From a checkpoint of a small image diffusion model: 90422 training examples.
Rows from block 9 of a small image diffusion model, named by matrix and row number. Rows with one number within an expert belong to one neuron, the router's apart. Each number is 128 + 24 x the weight over its row's rms, rounded and kept within 0 to 255. All counts start at 0. Numbers have three digits each.
Before each expert's rows are labels from the 100 images, of 14976 (inputs lightly noised), where the router gives the expert most weight on average: "colour at peak" is the nearest of a few named colours to the mean colour under the peak. Only what is clearly more common there than usual is listed. The data: photos of plants and fungi (iNaturalist). In brackets: how many of the 100, against the usual share in percent.
# router: router (model.blocks.9.mlp.router.weight, 4x192), inputs 0-38
# up: expert up (model.blocks.9.mlp.up, 4x192x192), inputs 0-38
# down: expert down (model.blocks.9.mlp.down, 4x192x192, transposed), outputs 0-38

# expert 0
colour at peak: white (30 vs 1.3); pink (27 vs 4.9)
router.0:110124119155178092087137059166144135131106161126130149129147166174103112116114140123142092107165136169142134169163185
up.0:182107099121162104073145135149124125116096165099140152144138163106139143165129090140116123120135142127086148163151147
down.0:120132134143111161106083088159137161128126132115164139175126116149113127149127140159109115121134123116101109134155118
up.1:107108152110124101141123149139149143192116103111111160148116109154129137113132098136143156156146154151106150132161139
down.1:146150107159088108136104146083102133125119111150141110135146097138152138091146156187146119124162110105151092122129120
up.2:144136161085099172089097124135101120158118156123144118117060094111114076152123140123109161132118145111093151130135157
down.2:129141135125158131117105098150133131110112166101117109122109186114111132127107143107119161125125129121131171124134118
up.3:123121105139156106108152116183115140107063122126160135116107151106108119109136146143138164116162115095108175128092162
down.3:120113102134108100127093125131127075130159083118150151137158132141116130122151137161103102090150099119172122106195158
up.4:129078146109164115124127126181126143155113159100162113119126117117114126127150134155100127129116144170127127130123126
down.4:135123138120091097153144103131138169133152126079127098123112098119137164110135100140161115175129128083075109135147126
up.5:156103141172124105172151115177190141162114093124147139117154129139134149105143134091146135148135165146140104065107133
down.5:134137111104158149126136145132139124127116141130147136111141139179137133149146119143107120108150101148133104135143095
up.6:144113147149121188150140079155037144111154150161133141100101146073116149141126087118113109169104144137122113129137125
down.6:105126132121099150158121159116137079137096087129141129132105132156112112137157120117078132153125118074136145159133164
up.7:131079118137137124167113180148142124157126148159122178144133136125113141128186097134137151124139143150136126117144183
down.7:112110133091127126121148169154145168154140127172129155131164104129161151118115135127119128137123135159090138131135165
up.8:160127139131098087114135121137150111182074131131131125157152112133142101119151135126124098117155112079151143125086183
down.8:129168121159139141126080145161131153153133168135103153149131127119168151084148125185106150106132140112131126111092119
up.9:143137134098126128124159103123167125143115175126143157138116117141098150094089122099149096108144114157173114121138160
down.9:160118133112135093095088160119142111130136153122116122143178127113103153138106167179116129164136170131135093130085104
up.10:131128112147106112123146092125132147100113117087126162168096116105117127118131128150143109164129170134168139093152143
down.10:125123113127133123130154116165136110106165098103128163069102136125087141130122106125168102161120162128132103153123140
up.11:120140111097113126134160100132124182171078158127138135145108153113156143142115073104136120093137146174141123128146147
down.11:180110101128117083123119133151086142113148181108092114103161124155142133138121081098133111149140138141138118141121135
up.12:122140136145127087107131118122101162083105159091136140127148125107128140141119125129131097138146126129092144107126183
down.12:111080139156157140102098120140090060117133105125147149128113165131126113143162138129092181083137081111168123141114096
up.13:158142154131139115130082169140111120128117080122169097102135089143083127104122153176132113179153121075133133177127153
down.13:136179130139112125170091194116116138099105083132153072135155119144132120111147100114140099135132109134105131098135114
up.14:132106114102162129109149103170159118105088145165160117122127188108135125128121176108152164097128151141135157174119149
down.14:104146169141134153115160161109134123146127083137133094097129156137138137107123172125116108142116094110144132097156152
up.15:166096122117149135153112112129113133126085129112121167085130122105101119140127135097111090111161107119149116117133152
down.15:089149183103126117128106137109093128116152109119094093125106111148142125126129112161119081129072129124172143123162065
up.16:173113117183123132125140166151178082143148090089106141133091171092113108123126130139157159088136137170165137141137128
down.16:114132129168149130106156086161153125118154158055145132131100157114080135131106129110184113127125142136090145147126152
up.17:092113149199138124124158114111112153138137139169122145153141122091094125101150137169180164107163113142114139091090129
down.17:144123175076104124122143111106076074133124159154087130132100156133131115164114187145125170112091108130104160097123134
up.18:143107095131105158139142114152134114149105103105152131146119150111137096149138095143153153110096116129118124174143124
down.18:122100149090165103151136143131136128135164108118114164134142114143149158137105114089180135146113147185103132157161124
up.19:130124118131133131104184112176131148121077117125129150109124170114139116128162094102114119171063096113125154168141153
down.19:079108120131141131106154129144126102093111097133127155091167145105096129127128129090085160116120092099141138137115143
up.20:156126093086129152109146135107140141097094154146144132148139099071155140115114138131118151127104167171139118098154140
down.20:113156117156108097098142107088133104095087116137153096145120153136098132089101120142130096131159116150113127118099129
up.21:174129086089109159166137133122192128083089118125138134119141118111148103175157073090115152151109133148115138106137126
down.21:142126088152085133141065133126141142134107159140092075119155095114134073132135134141094094135096159150105086114135112

# expert 1
colour at peak: pink (49 vs 4.9)
router.1:154126134105149141161109103166154120140125141094100113180138123131117107126104113133117092120134139105075178136145137
up.0:164090103134142094140173115128171146156083129120113142175119156133124137102162170180161127127141122147147169135151121
down.0:137110130116131090126134103115135099134135142139104129106090125106139119142137085127134142106122154126106162131162148
up.1:126127103165129099093132113135120161167126146118135139118104082081127114100107078120109107138133166104095159085105142
down.1:153132121100155074095105162129104122128162172131109129155119167122112083114148150153124160131165075081099167110114121
up.2:118145124121120106106169151149123155185108117136168144139133097140150124117139093123095150121125123144133165130143145
down.2:121115084115129145123139135150107169139096116150125102141131126112099127113127114111105127174151127137169132140090112
up.3:134113103155170099130104105088120121070110119136130132142134121162152167149134138148167108126137103125127165101118096
down.3:133143123100138120114130116110124107141110142149081139116136134085097074146150184163106178087099098125145142084144105
up.4:152146119104123138118161136113132095130107111133166146110169060130121120155116116089092143108085149124136146115164107
down.4:103128123137150133086093136129132153157166110180105143184179158140085127144152151161158139097114131163116163119135116
up.5:166111064133133138118144145154162094128099126108159124142159129108100130127138117181100124139139120093141082119135145
down.5:166105170090110108139155146123139106105173134112172140137111089127132138117154093116106117173148140103145114154106157
up.6:146148141111116119123148142127152100130109126130147157129145105112134102154124169155114103133110081132174118109103151
down.6:114129114148147184136119107142103152168104115119132126136169143139120153124166168121146135140132127140149100138066089
up.7:154176087123165122144169152144140123122137151083103107111112109138183154100109085087088138134111127144112138118154112
down.7:119131134125123119113088123120146104105127121129137109102178142103127165152141135092109111128096144164102101160151081
up.8:109152143149117151110163112131086144118115130163126135150092141135145183140128149132130131146113145150132113103155160
down.8:171115120140078119133156107160101116128135132138149135148105142165123151125137117112145099157130107124105128151103124
up.9:170105075132144099135119166116162136121112169157154159138136086079118137128128128143122156113138142110146124113141159
down.9:147109138128083101187148131130135145134158121150135110154118134175146174125108130123177110168139132135145132128117189
up.10:142140097128148170124193163112102134103080170137139133126144167079136097155122141147115124098145122158117102145110145
down.10:159128139142143147141137134110139116103114120118128144126131081113087143124089091120137098155116142172129098128139130
up.11:130116153146127115126120165166088138145153102164135142096119106107146115098153116089120131148109124143150077165181205
down.11:153133138143149142090178145147090092135109092172152130142137084123126134113130167133117128101136135160132131131106110
up.12:126155135110159102145182128116117130179118161147093141126081099115135102137131066148133094126116105084119174132111142
down.12:157137122104129100128097113120110059108165162133157134143131113130119101161159132102091150120105102133074142126148164
up.13:172116103126150115152146178115141188151135168159111163148146124105121140114159105154157165130129172164103116125150169
down.13:120100122138116164113181109127143149131153099094141150124115081143151151121117126100141100184120179155120135122134145
up.14:104108084115129176155147107120130144111080114117150153149132101095137105171141132114122096116133171116147095145106101
down.14:105166107111155138126109162151123128184112118111131133141134102166120081104141152155112109140155097121116141056096086
up.15:171104107131153075104151147112172140140085132111139130157106178099102104138106087156144117112164180147117082135128100
down.15:152113176125135112154133166105129088109197076100150127094156082163078150120121131081125130166134140157095133152107106
up.16:106111145128145113114115128133139177136130145146116151138088080099165148112126126111163160104100154177076113112123133
down.16:113109131173109161119182089157116144150141091063154125132093132150125158145104133091156125148120079131120178148107140
up.17:153156161119133148098158082108127149113107141110142090118115100101106141173113125097182128132141166152129141132141103
down.17:150154140117180131132115116154110145113103113117122159132135141135162115162137165111104119113112107109118105120102106
up.18:157112105118175112125161091117194151159099148110122145156138122100133111152121108123146117139133137115100181121153176
down.18:163112135125155071102142154123106105162145148133104139109106112113162133116141112105100129150144110102109171105127138
up.19:105143121136171132097153104139136130129138113175137098106128110146121135145140110143115065139124113103123146174141119
down.19:103097134121090120137138115117127147162107108176123099170103163144165127149123156141121130107171082107080154114117158
up.20:143146138154172124130111139132069127132173132087118095082096124091098107164102108136097108141135165123105118147138124
down.20:115142133102128086144096148114143143122162134105154072126150126147134159133144156114136159133178093087103117149123124
up.21:094139113091112168140159107160097114155116133101120083147133111114118123157115150114111162151155120112151140139096169
down.21:103165101142126175121172078162120185111107099133111153132128119146104113087123114097165115137119111131146128114113143

# expert 3
colour at peak: black (100 vs 5.2)
router.3:145166176138120166149133159151172127147080114121152118125142072112118130130132115097099154090106118112130137172123155
up.0:118112094115097110121159115107104140141128086112121122126138099122124115131134161114164162099134132121136142112140144
down.0:098120116174094185142104145138115104122115111132113116104131149128159134168113150103166101148134110124111141135126099
up.1:141129135134126133140123122175108132116105114155131115168124118155148138120118107129134106151134149134061129116115103
down.1:110111088155083142158117103122159109109118089105091134125177116139116134126131161132140143117143119109157108140072146
up.2:124149140127135129148150077113115119176125157139157113143108120143118119170186143125128171103150136130143130119123123
down.2:114127107121127094127142130130121153091107110161135100076115158140135151149135154178131112168152131097107086092115125
up.3:116159168130112107119132148130110097146133135154097115147153097140075155113135130135145134123105146158142155130144141
down.3:128126111134112127157104137150157133116101070119122116156119087137180098123201150080128180091142152153147174110142117
up.4:080071145156166096143122139163121146161090146154145127118152137127086137101147110106179134109124120159151128081091189
down.4:140141112129137087150135123115165140114125122122089085126106166111094094144133083096145090123099115095120145117133167
up.5:134127099152094148127114112126106106125138129166152164136128186092152141131129145112105117129104098116123106126150151
down.5:129141119119101135140121131091088143161113121080078131107108148128166088132083156121125107163130090107124120179104127
up.6:131104106166129093116164175106117129089154073130123104105089155120131136103152118146110158117160105123151154148141109
down.6:134120108140175102130154116149084116127117104107118095115122181114127132120136120132070161087127099160127138186133108
up.7:118100104141166132105156155158110129137130095140126104163122108165085168133144121123124126117114152126139150112117109
down.7:090149118146097141139098143142116161108154124135133124117129110088140125154128188140157108121153102130098127105105102
up.8:100091134167186122152134167099104158194147111115116133131093138127116123114147097133151165109137115165119132116128152
down.8:179096090131110098137144163116132109114134088122167086106151142110093129097136137098146107120132113122119162134146155
up.9:163133086143154156124114133134123121150160126142124155174098153176176150125131134128121099080109141134118141112152095
down.9:132149160131151118110116141133143105105137146117109136143095142140113107113111133154171126141149072130076165108138113
up.10:113120101119132120143161163125178152151121119088115128098118149097134137129143059123146139096133120150137098106160138
down.10:168116111117089125185142125129121095134116106122140123138118120138110133130125161077125128090136120147118093141129178
up.11:191128110104103141125110095155125140133097103149155106163132157136139102141136160108099137099151151190151130161154141
down.11:112130094157093082116121100134129118139105162165098115159124115115132108080126160154105132108167164113131119128143131
up.12:136121099135206124117140162124112130119139115132162143146152160163084107124132164156130155088108109118112174115176181
down.12:140106120102159142143095170121126158151137109132109105110145171155086132119137123124143115190147139134142130140093136
up.13:140122116121126092114168161120139114113134152103128106122114143114132124132103115136110146118099122124099147129138144
down.13:141147135129117102137089136146116134158147123137142102090086163124150153120129129147130135123105135140109110114125099
up.14:106145150161119095162126161128120142156163093147153167112128095121125125115168111112132132101110093132080140118149122
down.14:140123116126114125145158121118153143139103096118138143116144086097114139081121108087146103131134140152104173131136162
up.15:098142112085100107143171125122131153142108113097133129123118153149133117129133137129128133150144156116165111153149130
down.15:152120108073169161139148134148143127116124132145123088180122166107130162137087135127079160127140125123146114144120119
up.16:128124109128125145159105168181155113120188092159175150148144158135134093102138153143141119134129128142128107110131155
down.16:112140104090153149125148120136137076139134117114095131123106149166127119185117120105123137147130101134109165137093149
up.17:126122099148181130172131120169123102162100068104161164121130160125144103148169146110122099094179084137155113119111137
down.17:102170107110145140099167119147122099141130147117177112142094126132128113120144121105142150104127081107117185149124148
up.18:127120122147150182168167135126123126151092145140144143105107130096114134128143090112132127144160131149145125100142191
down.18:110083141140133088115137109088127127136143132131126102070127153058104142169168089120139118124119135131156139143123120
up.19:098123141149152105121108086114151139111093126141153152132159081121150164120136144094162129083158098111114140073100143
down.19:124140097146134110156163110084171115108111109111134130113091109130123146131134109126120121073159098129140109078173138
up.20:136152139139092140157118125112129139127120114151129115108149096139116103124139148113140090147142186122125146154145100
down.20:115137112122137143111118162138150134138120104139100100147144132107165106127149129125101150105126115113119149140153076
up.21:110153141111165160121135107161090122148101133147103162114139146110091134157156120141093123156076112121135107133079188
down.21:146164124156103119126138110125101129136109163140165101077080123113107097135102098125117089185080120114121100180082128