From a checkpoint of a small image diffusion model.
Model: 7.3M parameters, 32-pixel images, arch uvit, norm layernorm, activation quick_gelu, moe top_k, num experts 4, patch size [2, 2], layers 14, width 192.
Training: nadamw at rate 0.0013, 7000 steps.
Data: 90422 training examples, 9.9 epochs.
Rows from block 2, named by matrix and row number. Each number is 200 + 20 x the weight over the matrix's rms, rounded and kept within 0 to 999. All counts start at 0.
# fc2: MLP down (model.blocks.2.mlp.fc2.weight, 192x1152), inputs 860-902
fc2.101,201,171,228,183,211,164,180,215,188,230,203,199,218,194,181,164,213,214,172,190,207,226,178,214,200,204,225,168,189,210,196,185,261,193,221,227,194,210,202,256,197,188,234
fc2.102,195,200,219,230,189,219,229,179,182,193,186,200,219,251,204,208,198,220,232,220,197,216,197,182,197,200,172,207,191,190,195,208,165,193,198,187,201,183,225,177,209,198,180
fc2.103,229,190,211,181,189,208,221,199,184,160,173,214,177,188,201,216,209,183,203,232,186,223,193,192,211,199,198,255,204,197,212,197,191,232,173,190,192,209,171,222,146,188,228
fc2.104,211,189,179,203,208,204,206,203,187,189,237,216,191,164,207,180,188,233,166,192,229,222,181,192,197,160,180,209,204,191,190,189,180,215,204,164,187,217,181,188,151,229,194
fc2.105,169,174,200,177,180,217,173,211,213,183,212,211,206,212,200,205,181,139,255,187,210,218,220,192,203,195,180,201,180,227,196,175,181,180,221,234,223,225,186,180,212,187,239
fc2.106,207,198,204,199,218,198,200,219,202,190,198,228,212,197,180,180,173,163,217,171,209,181,207,200,219,199,192,218,208,215,209,200,183,193,193,239,187,241,196,196,207,167,195
fc2.107,195,190,192,204,202,188,231,210,198,208,184,170,239,201,170,172,182,152,200,183,214,209,184,184,223,181,169,165,241,221,234,197,254,212,215,187,216,180,201,212,177,159,178
fc2.108,203,202,203,182,208,188,201,177,209,215,234,198,195,190,231,187,218,224,215,184,163,206,217,214,194,225,205,209,221,215,190,193,193,213,228,247,195,178,191,212,210,214,207
fc2.109,222,171,230,220,210,201,204,256,215,192,209,177,187,179,192,216,219,184,190,177,216,193,179,232,195,184,223,199,188,167,183,194,159,211,196,149,206,202,193,199,165,198,177
fc2.110,214,226,214,234,195,170,187,197,185,212,202,192,216,211,207,201,199,204,217,224,207,205,161,201,210,212,185,254,217,188,202,181,177,217,160,213,226,207,190,195,185,199,198
fc2.111,168,217,212,172,189,171,221,212,216,200,200,230,208,192,243,178,232,222,169,198,212,223,196,175,216,204,222,268,224,224,211,173,228,199,215,169,206,213,184,211,110,196,200
fc2.112,217,191,200,209,215,203,178,213,212,201,227,195,183,186,200,203,212,184,195,212,184,219,233,197,196,188,176,212,210,208,217,176,189,170,181,203,190,207,196,196,204,206,192
fc2.113,211,206,194,170,205,223,172,195,210,206,171,227,218,239,217,221,230,207,216,217,187,223,215,186,191,223,226,203,219,188,182,197,180,203,237,179,213,190,234,207,226,203,242
fc2.114,184,206,207,237,188,203,242,190,188,236,236,201,153,180,186,245,212,172,216,217,166,202,220,216,185,196,203,144,242,197,222,210,285,177,184,185,180,189,185,205,218,222,195
fc2.115,186,190,221,190,227,219,185,218,192,224,210,159,180,205,179,203,201,189,189,226,216,200,196,210,186,199,237,159,190,217,171,220,243,225,218,177,209,202,198,187,233,182,186
fc2.116,194,189,172,174,215,204,194,227,200,220,212,209,193,164,178,199,192,213,189,164,221,180,219,199,203,197,230,226,168,159,218,198,227,199,222,235,222,209,211,221,225,180,213
fc2.117,223,216,176,201,212,195,178,213,158,174,203,172,191,210,170,216,198,162,200,213,222,203,194,218,194,195,260,161,171,203,187,203,221,183,220,208,204,223,223,216,215,197,211
fc2.118,199,232,158,189,189,182,191,217,236,178,185,202,210,202,218,194,206,212,172,209,189,200,208,173,196,245,198,208,204,207,204,195,217,199,189,178,199,211,252,214,179,212,224
fc2.119,176,195,181,207,200,195,203,176,200,218,200,196,189,186,159,222,179,195,204,203,172,188,191,180,233,210,206,185,159,184,209,194,189,213,207,214,204,202,231,205,211,228,201
fc2.120,233,249,195,176,191,191,260,219,232,207,199,198,196,215,175,223,194,208,226,213,194,206,216,211,198,206,193,174,163,170,240,173,144,176,209,222,182,195,211,171,183,167,230
fc2.121,192,179,161,213,192,224,144,194,229,215,181,218,226,223,235,166,228,216,180,208,180,190,181,205,204,200,183,160,140,192,195,227,230,202,186,152,173,201,155,246,253,194,181
fc2.122,209,205,173,193,223,209,189,232,171,213,227,219,205,178,213,229,203,186,197,211,218,185,189,182,168,191,196,207,194,200,176,186,196,181,181,193,204,180,166,222,194,201,219
fc2.123,193,173,190,245,198,181,200,225,218,202,187,190,231,225,220,233,175,209,214,185,219,218,215,183,217,204,204,127,204,179,214,214,229,172,209,192,186,187,223,193,183,180,205
fc2.124,184,218,157,223,188,199,170,197,181,206,194,197,220,193,207,193,232,202,198,210,205,195,226,154,176,208,210,223,202,221,205,214,227,170,212,166,178,223,206,222,187,207,180
fc2.125,179,178,182,231,178,213,167,187,235,182,191,214,210,194,217,203,189,216,199,203,201,186,178,182,215,210,237,228,231,202,192,173,193,188,211,183,207,204,166,167,146,195,233
fc2.126,205,167,175,182,235,207,180,201,207,202,201,207,210,219,224,228,187,261,232,228,220,217,211,235,209,189,174,205,233,208,246,174,169,205,228,209,210,166,187,173,181,179,217
fc2.127,232,194,169,215,192,221,205,224,212,198,168,195,211,214,135,203,192,187,183,225,229,228,196,209,206,218,216,255,209,199,194,173,152,209,202,190,196,209,197,177,210,211,210
fc2.128,185,199,174,193,168,189,219,208,196,199,194,219,215,185,190,180,207,182,174,225,218,206,197,203,195,204,206,151,178,198,196,173,183,209,157,178,200,170,201,219,203,186,172
fc2.129,190,177,206,203,210,216,229,190,204,221,201,213,215,228,176,207,194,176,221,200,222,191,206,195,192,161,183,205,224,202,200,180,204,219,207,239,217,196,218,174,247,213,225
fc2.130,193,250,231,185,196,219,204,200,212,190,205,185,197,174,194,196,186,168,223,172,218,176,219,203,218,218,188,229,219,182,234,195,225,175,222,196,198,167,244,211,159,167,176
fc2.131,208,226,227,220,215,195,196,166,177,187,186,196,235,205,218,220,190,173,181,192,191,212,204,216,196,208,229,224,156,176,238,180,145,188,191,191,198,225,217,158,165,180,227
fc2.132,191,179,211,207,172,224,200,198,204,194,205,218,216,199,169,210,193,214,199,184,201,188,209,177,209,186,212,208,162,202,209,208,241,224,218,224,174,199,199,231,216,227,222