Rows from block 9 of a small image diffusion model, named by matrix and row number. Rows with one number within an expert belong to one neuron, the router's apart. Each number is 128 + 32 x the weight over its row's rms, rounded and kept within 0 to 255. All counts start at 0. Numbers have three digits each. After the name is the row's rms in percent of the matrix's.
Before each expert's rows are labels from the 100 images, of 14976 (inputs lightly noised), where the router gives the expert most weight on average: "patch colour" is the nearest of a few named colours to the mean colour under the peak. Only what is clearly more common there than usual is listed. The data: photos of plants and fungi (iNaturalist). In brackets: how many of the 100, against the usual share in percent.
# router: router (model.blocks.9.mlp.router.weight, 4x192), inputs 156-191
# up: expert up (model.blocks.9.mlp.up, 4x192x192), inputs 156-191
# down: expert down (model.blocks.9.mlp.down, 4x192x192, transposed), outputs 156-191

# expert 0
patch colour: white (30 vs 1.3); pink (27 vs 4.9)
router.0 106:172102161181102120142092122147102087142122184073149117141153149129130154117144123105126132117178193153159151
up.0 118:139150138071131126077071113071120130105136144089105118153141116142171156140075149103109128143152109172153104
down.0 111:161116170100119128138169123167134125137155119108123247166128186124171093125101143158147091132109113131135128
up.1 142:132106123107134092127135103159081035104158170170123129194140161154201184170160167122127113094121111100106107
down.1 135:129158128125072141141153076114163148213103119132127172086110203080143109156109128125150110097107074162127130
up.2 105:129102113113143125156109132149079131148182144112152119087115151113158158178123111101167108163123149127064089
down.2 104:131107119144138062178038095136150150053169078101084110060139127088100131119112129111130144211138140196154103
up.3 104:152085153097089096120098098099141081183123159091175158157136156126169186137129146146132128127115138141085143
down.3 096:107137138177118102101125096140160157169131057104156170169111159121109096175168197103176107147166145158144134
up.4 098:178116155098066147099148058138116123167125157111101129146093022139183139161112092063127159146111137111129110
down.4 098:157147132138164114204165168154084178116181145103100118147175156177086164136067114133162139059071117118137142
up.5 098:099126147136128165129115153126136117112105169126110165139134086142142159123106135163083099114081134112134102
down.5 098:096086179145133083090106114108155092181153113135175080078127137086104106075161156062076199141164108123135122
up.6 090:158093155096160096097152141124115101132128184140141145123137120101178102096116150142124122104075151118120092
down.6 091:092083066124112135066150150130115130149123129145143137068152178143185180164162140122073139115156145151112101
up.7 131:127127133062088163150132078144089095152125114069108124110121151167177143175095118106141141098058107097069116
down.7 127:158147140075173149146167143181088054106103120143135157167116150105172120086139149038144147124111123075134138
up.8 101:166115113094090117124129165120159084130147121086111150102196136083134118119122119139154122145131129107094089
down.8 103:219119125188151102153193076124178153201145133121092147100154164077081146101137151104121196099088119131151122
up.9 100:128156101106106133155138095169047083126151119115103147219113125133123112110126164095168118131114175075127144
down.9 104:245132111117095164131098125191123127172161153102120072148084123131130118176142142140140102105134109114162147

# expert 3
patch colour: black (100 vs 5.2)
router.3 100:091127088093148120105111117077174108112099142200152116152160087103168084186176117155097117140108084078119135
up.0 080:157168149095126088135184135115115099215145203082135103151114115112057187129125110161152111166094178120090114
down.0 076:151145136099106125070122159158167126074166092089092071141159096106117159103128099124154155143137184075143124
up.1 130:122127134117117110119159167202069111166161147085100164060082136143104145196166133163124087140081128096050167
down.1 126:189108080206128186075157095086086105120122108161082094183107095143121079172158144138130102159122093154127208
up.2 079:108149117122127102123119112149101180052147133138157117145139119082067111100080135094061056080117144121143080
down.2 073:155112157092075096158133136113145110150114115092142112084146165209148119102124122066143119132167131082132173
up.3 096:089157144101108117193120095111068081169119177147090207139134163140121110117175101156102089133091140090090134
down.3 085:141151109163092169136135138140092162118124168146144122112118092161157171146211133135099083106170159110141162
up.4 115:143118080098070149108128107122143124151092140165135126057203170152198124150119131141164199137098122087107106
down.4 114:077146140136150136164092140138087135121143224124095105106119128142049134124125105143114081096171165160141095
up.5 069:113130094159180113096066067121197173134099086117119075160143105093116099063143077157113115125052151155166152
down.5 078:125194156160058120150091149159059162143103120086184146134138117081064163068103090161154147142126121152170062
up.6 117:099121128123138104143148098087082083121136057074094099145071156171144144168098123122118162137125156105113162
down.6 104:140117045094101131078100068058140127127128113084128138112102122112105107154082088126129152152125137147129127
up.7 085:089166164074189110204126119106105116114118087203104109179124124124098204163130107131153091150108176149110159
down.7 083:147102146144210133074104169154138127124088130132095124114098151220146114091157160152052140096162148160106143
up.8 130:114101140059124149167101140147125095114126150133140067126118129217122122167108149068170128101113131145061115
down.8 132:134169144119151140101076122097116122121107160120118132120067155134081127168113144208095108131083128088116132
up.9 079:116123156094072168129089045089113138103126162132139124122130135091074174095157121079088100177099099190142130
down.9 076:135112112135134171112153167110120158186163083135114132107178150100141146073137108107107177120182099144089122

# expert 1
patch colour: pink (49 vs 4.9)
router.1 106:166112201118119118197169151120128092072166168110156127123188204150108197110157091127127123089103132144106135
up.0 128:083124138067089169147112096064176102103125174093107082089124178102126149115124119152153171129111153109138107
down.0 124:126058065100149093148086118088128090117148136127126098014114131078129121108110061158113152147107179124131075
up.1 109:144102150091110116163172090114095120139087084121098148138110122155161172178109171121171146195114120097057121
down.1 110:151125172125119101147111096122107134163180109149119157100137174098070154079139066126156164119107145166127118
up.2 079:110095070133152135064147127124093072087128152102065131164129093156189045136159210156089107126126103126119130
down.2 084:121159183158100160118144089059124111082174120104144152186072101129186105109140132172153136141156107149101164
up.3 091:017093154115094154181112103131125160103105110152126129061132213040118120090112138160176124077130106151130172
down.3 094:192102160102128110107185109083179132160104084076134166111130116138089124150164137089121193072117156138103134
up.4 079:104113129125174122113137141143203168148105171220141160071099119074133144109073154175138126133121131076178164
down.4 081:111120183152126100134106187103115124166154070160089132123156133103070100109146158146142172178173125095178153
up.5 092:085121079089076101153080109145103113131139102121102093113108146125125178161106126140150153164051159087154128
down.5 101:151140097108162138162118155168171148202112172137117100098122124150089146133087122094079143157121185130106191
up.6 072:113126108202161138124088108087165194096165152177175094117126128063119039101133100059125100121166117092206158
down.6 078:141081100153110081041178132100147110119100095136095145188150068161151116043144151160144121087152153110179172
up.7 097:100122068138125126170106082076120125123156124161117135167096150139108112060107166074184120157131154152143137
down.7 096:154101111132163160140056146133114112100145078169078109145124146132080139047172098158108107107144138104083086
up.8 098:147103141127139071105085031125112192114114090121107138081146183131094157170064099122100114115112152128132190
down.8 099:105155153123163078154108092162103115178173130136117180107091116104133128146092099138168103106047178151114150
up.9 079:129155099099030076138098065128048130188116153099091146096138058119142144114112083092135110129051171090125141
down.9 080:140135149157074175088174137152099141156124159111098119121119137122089119136105132156104092101106101144137163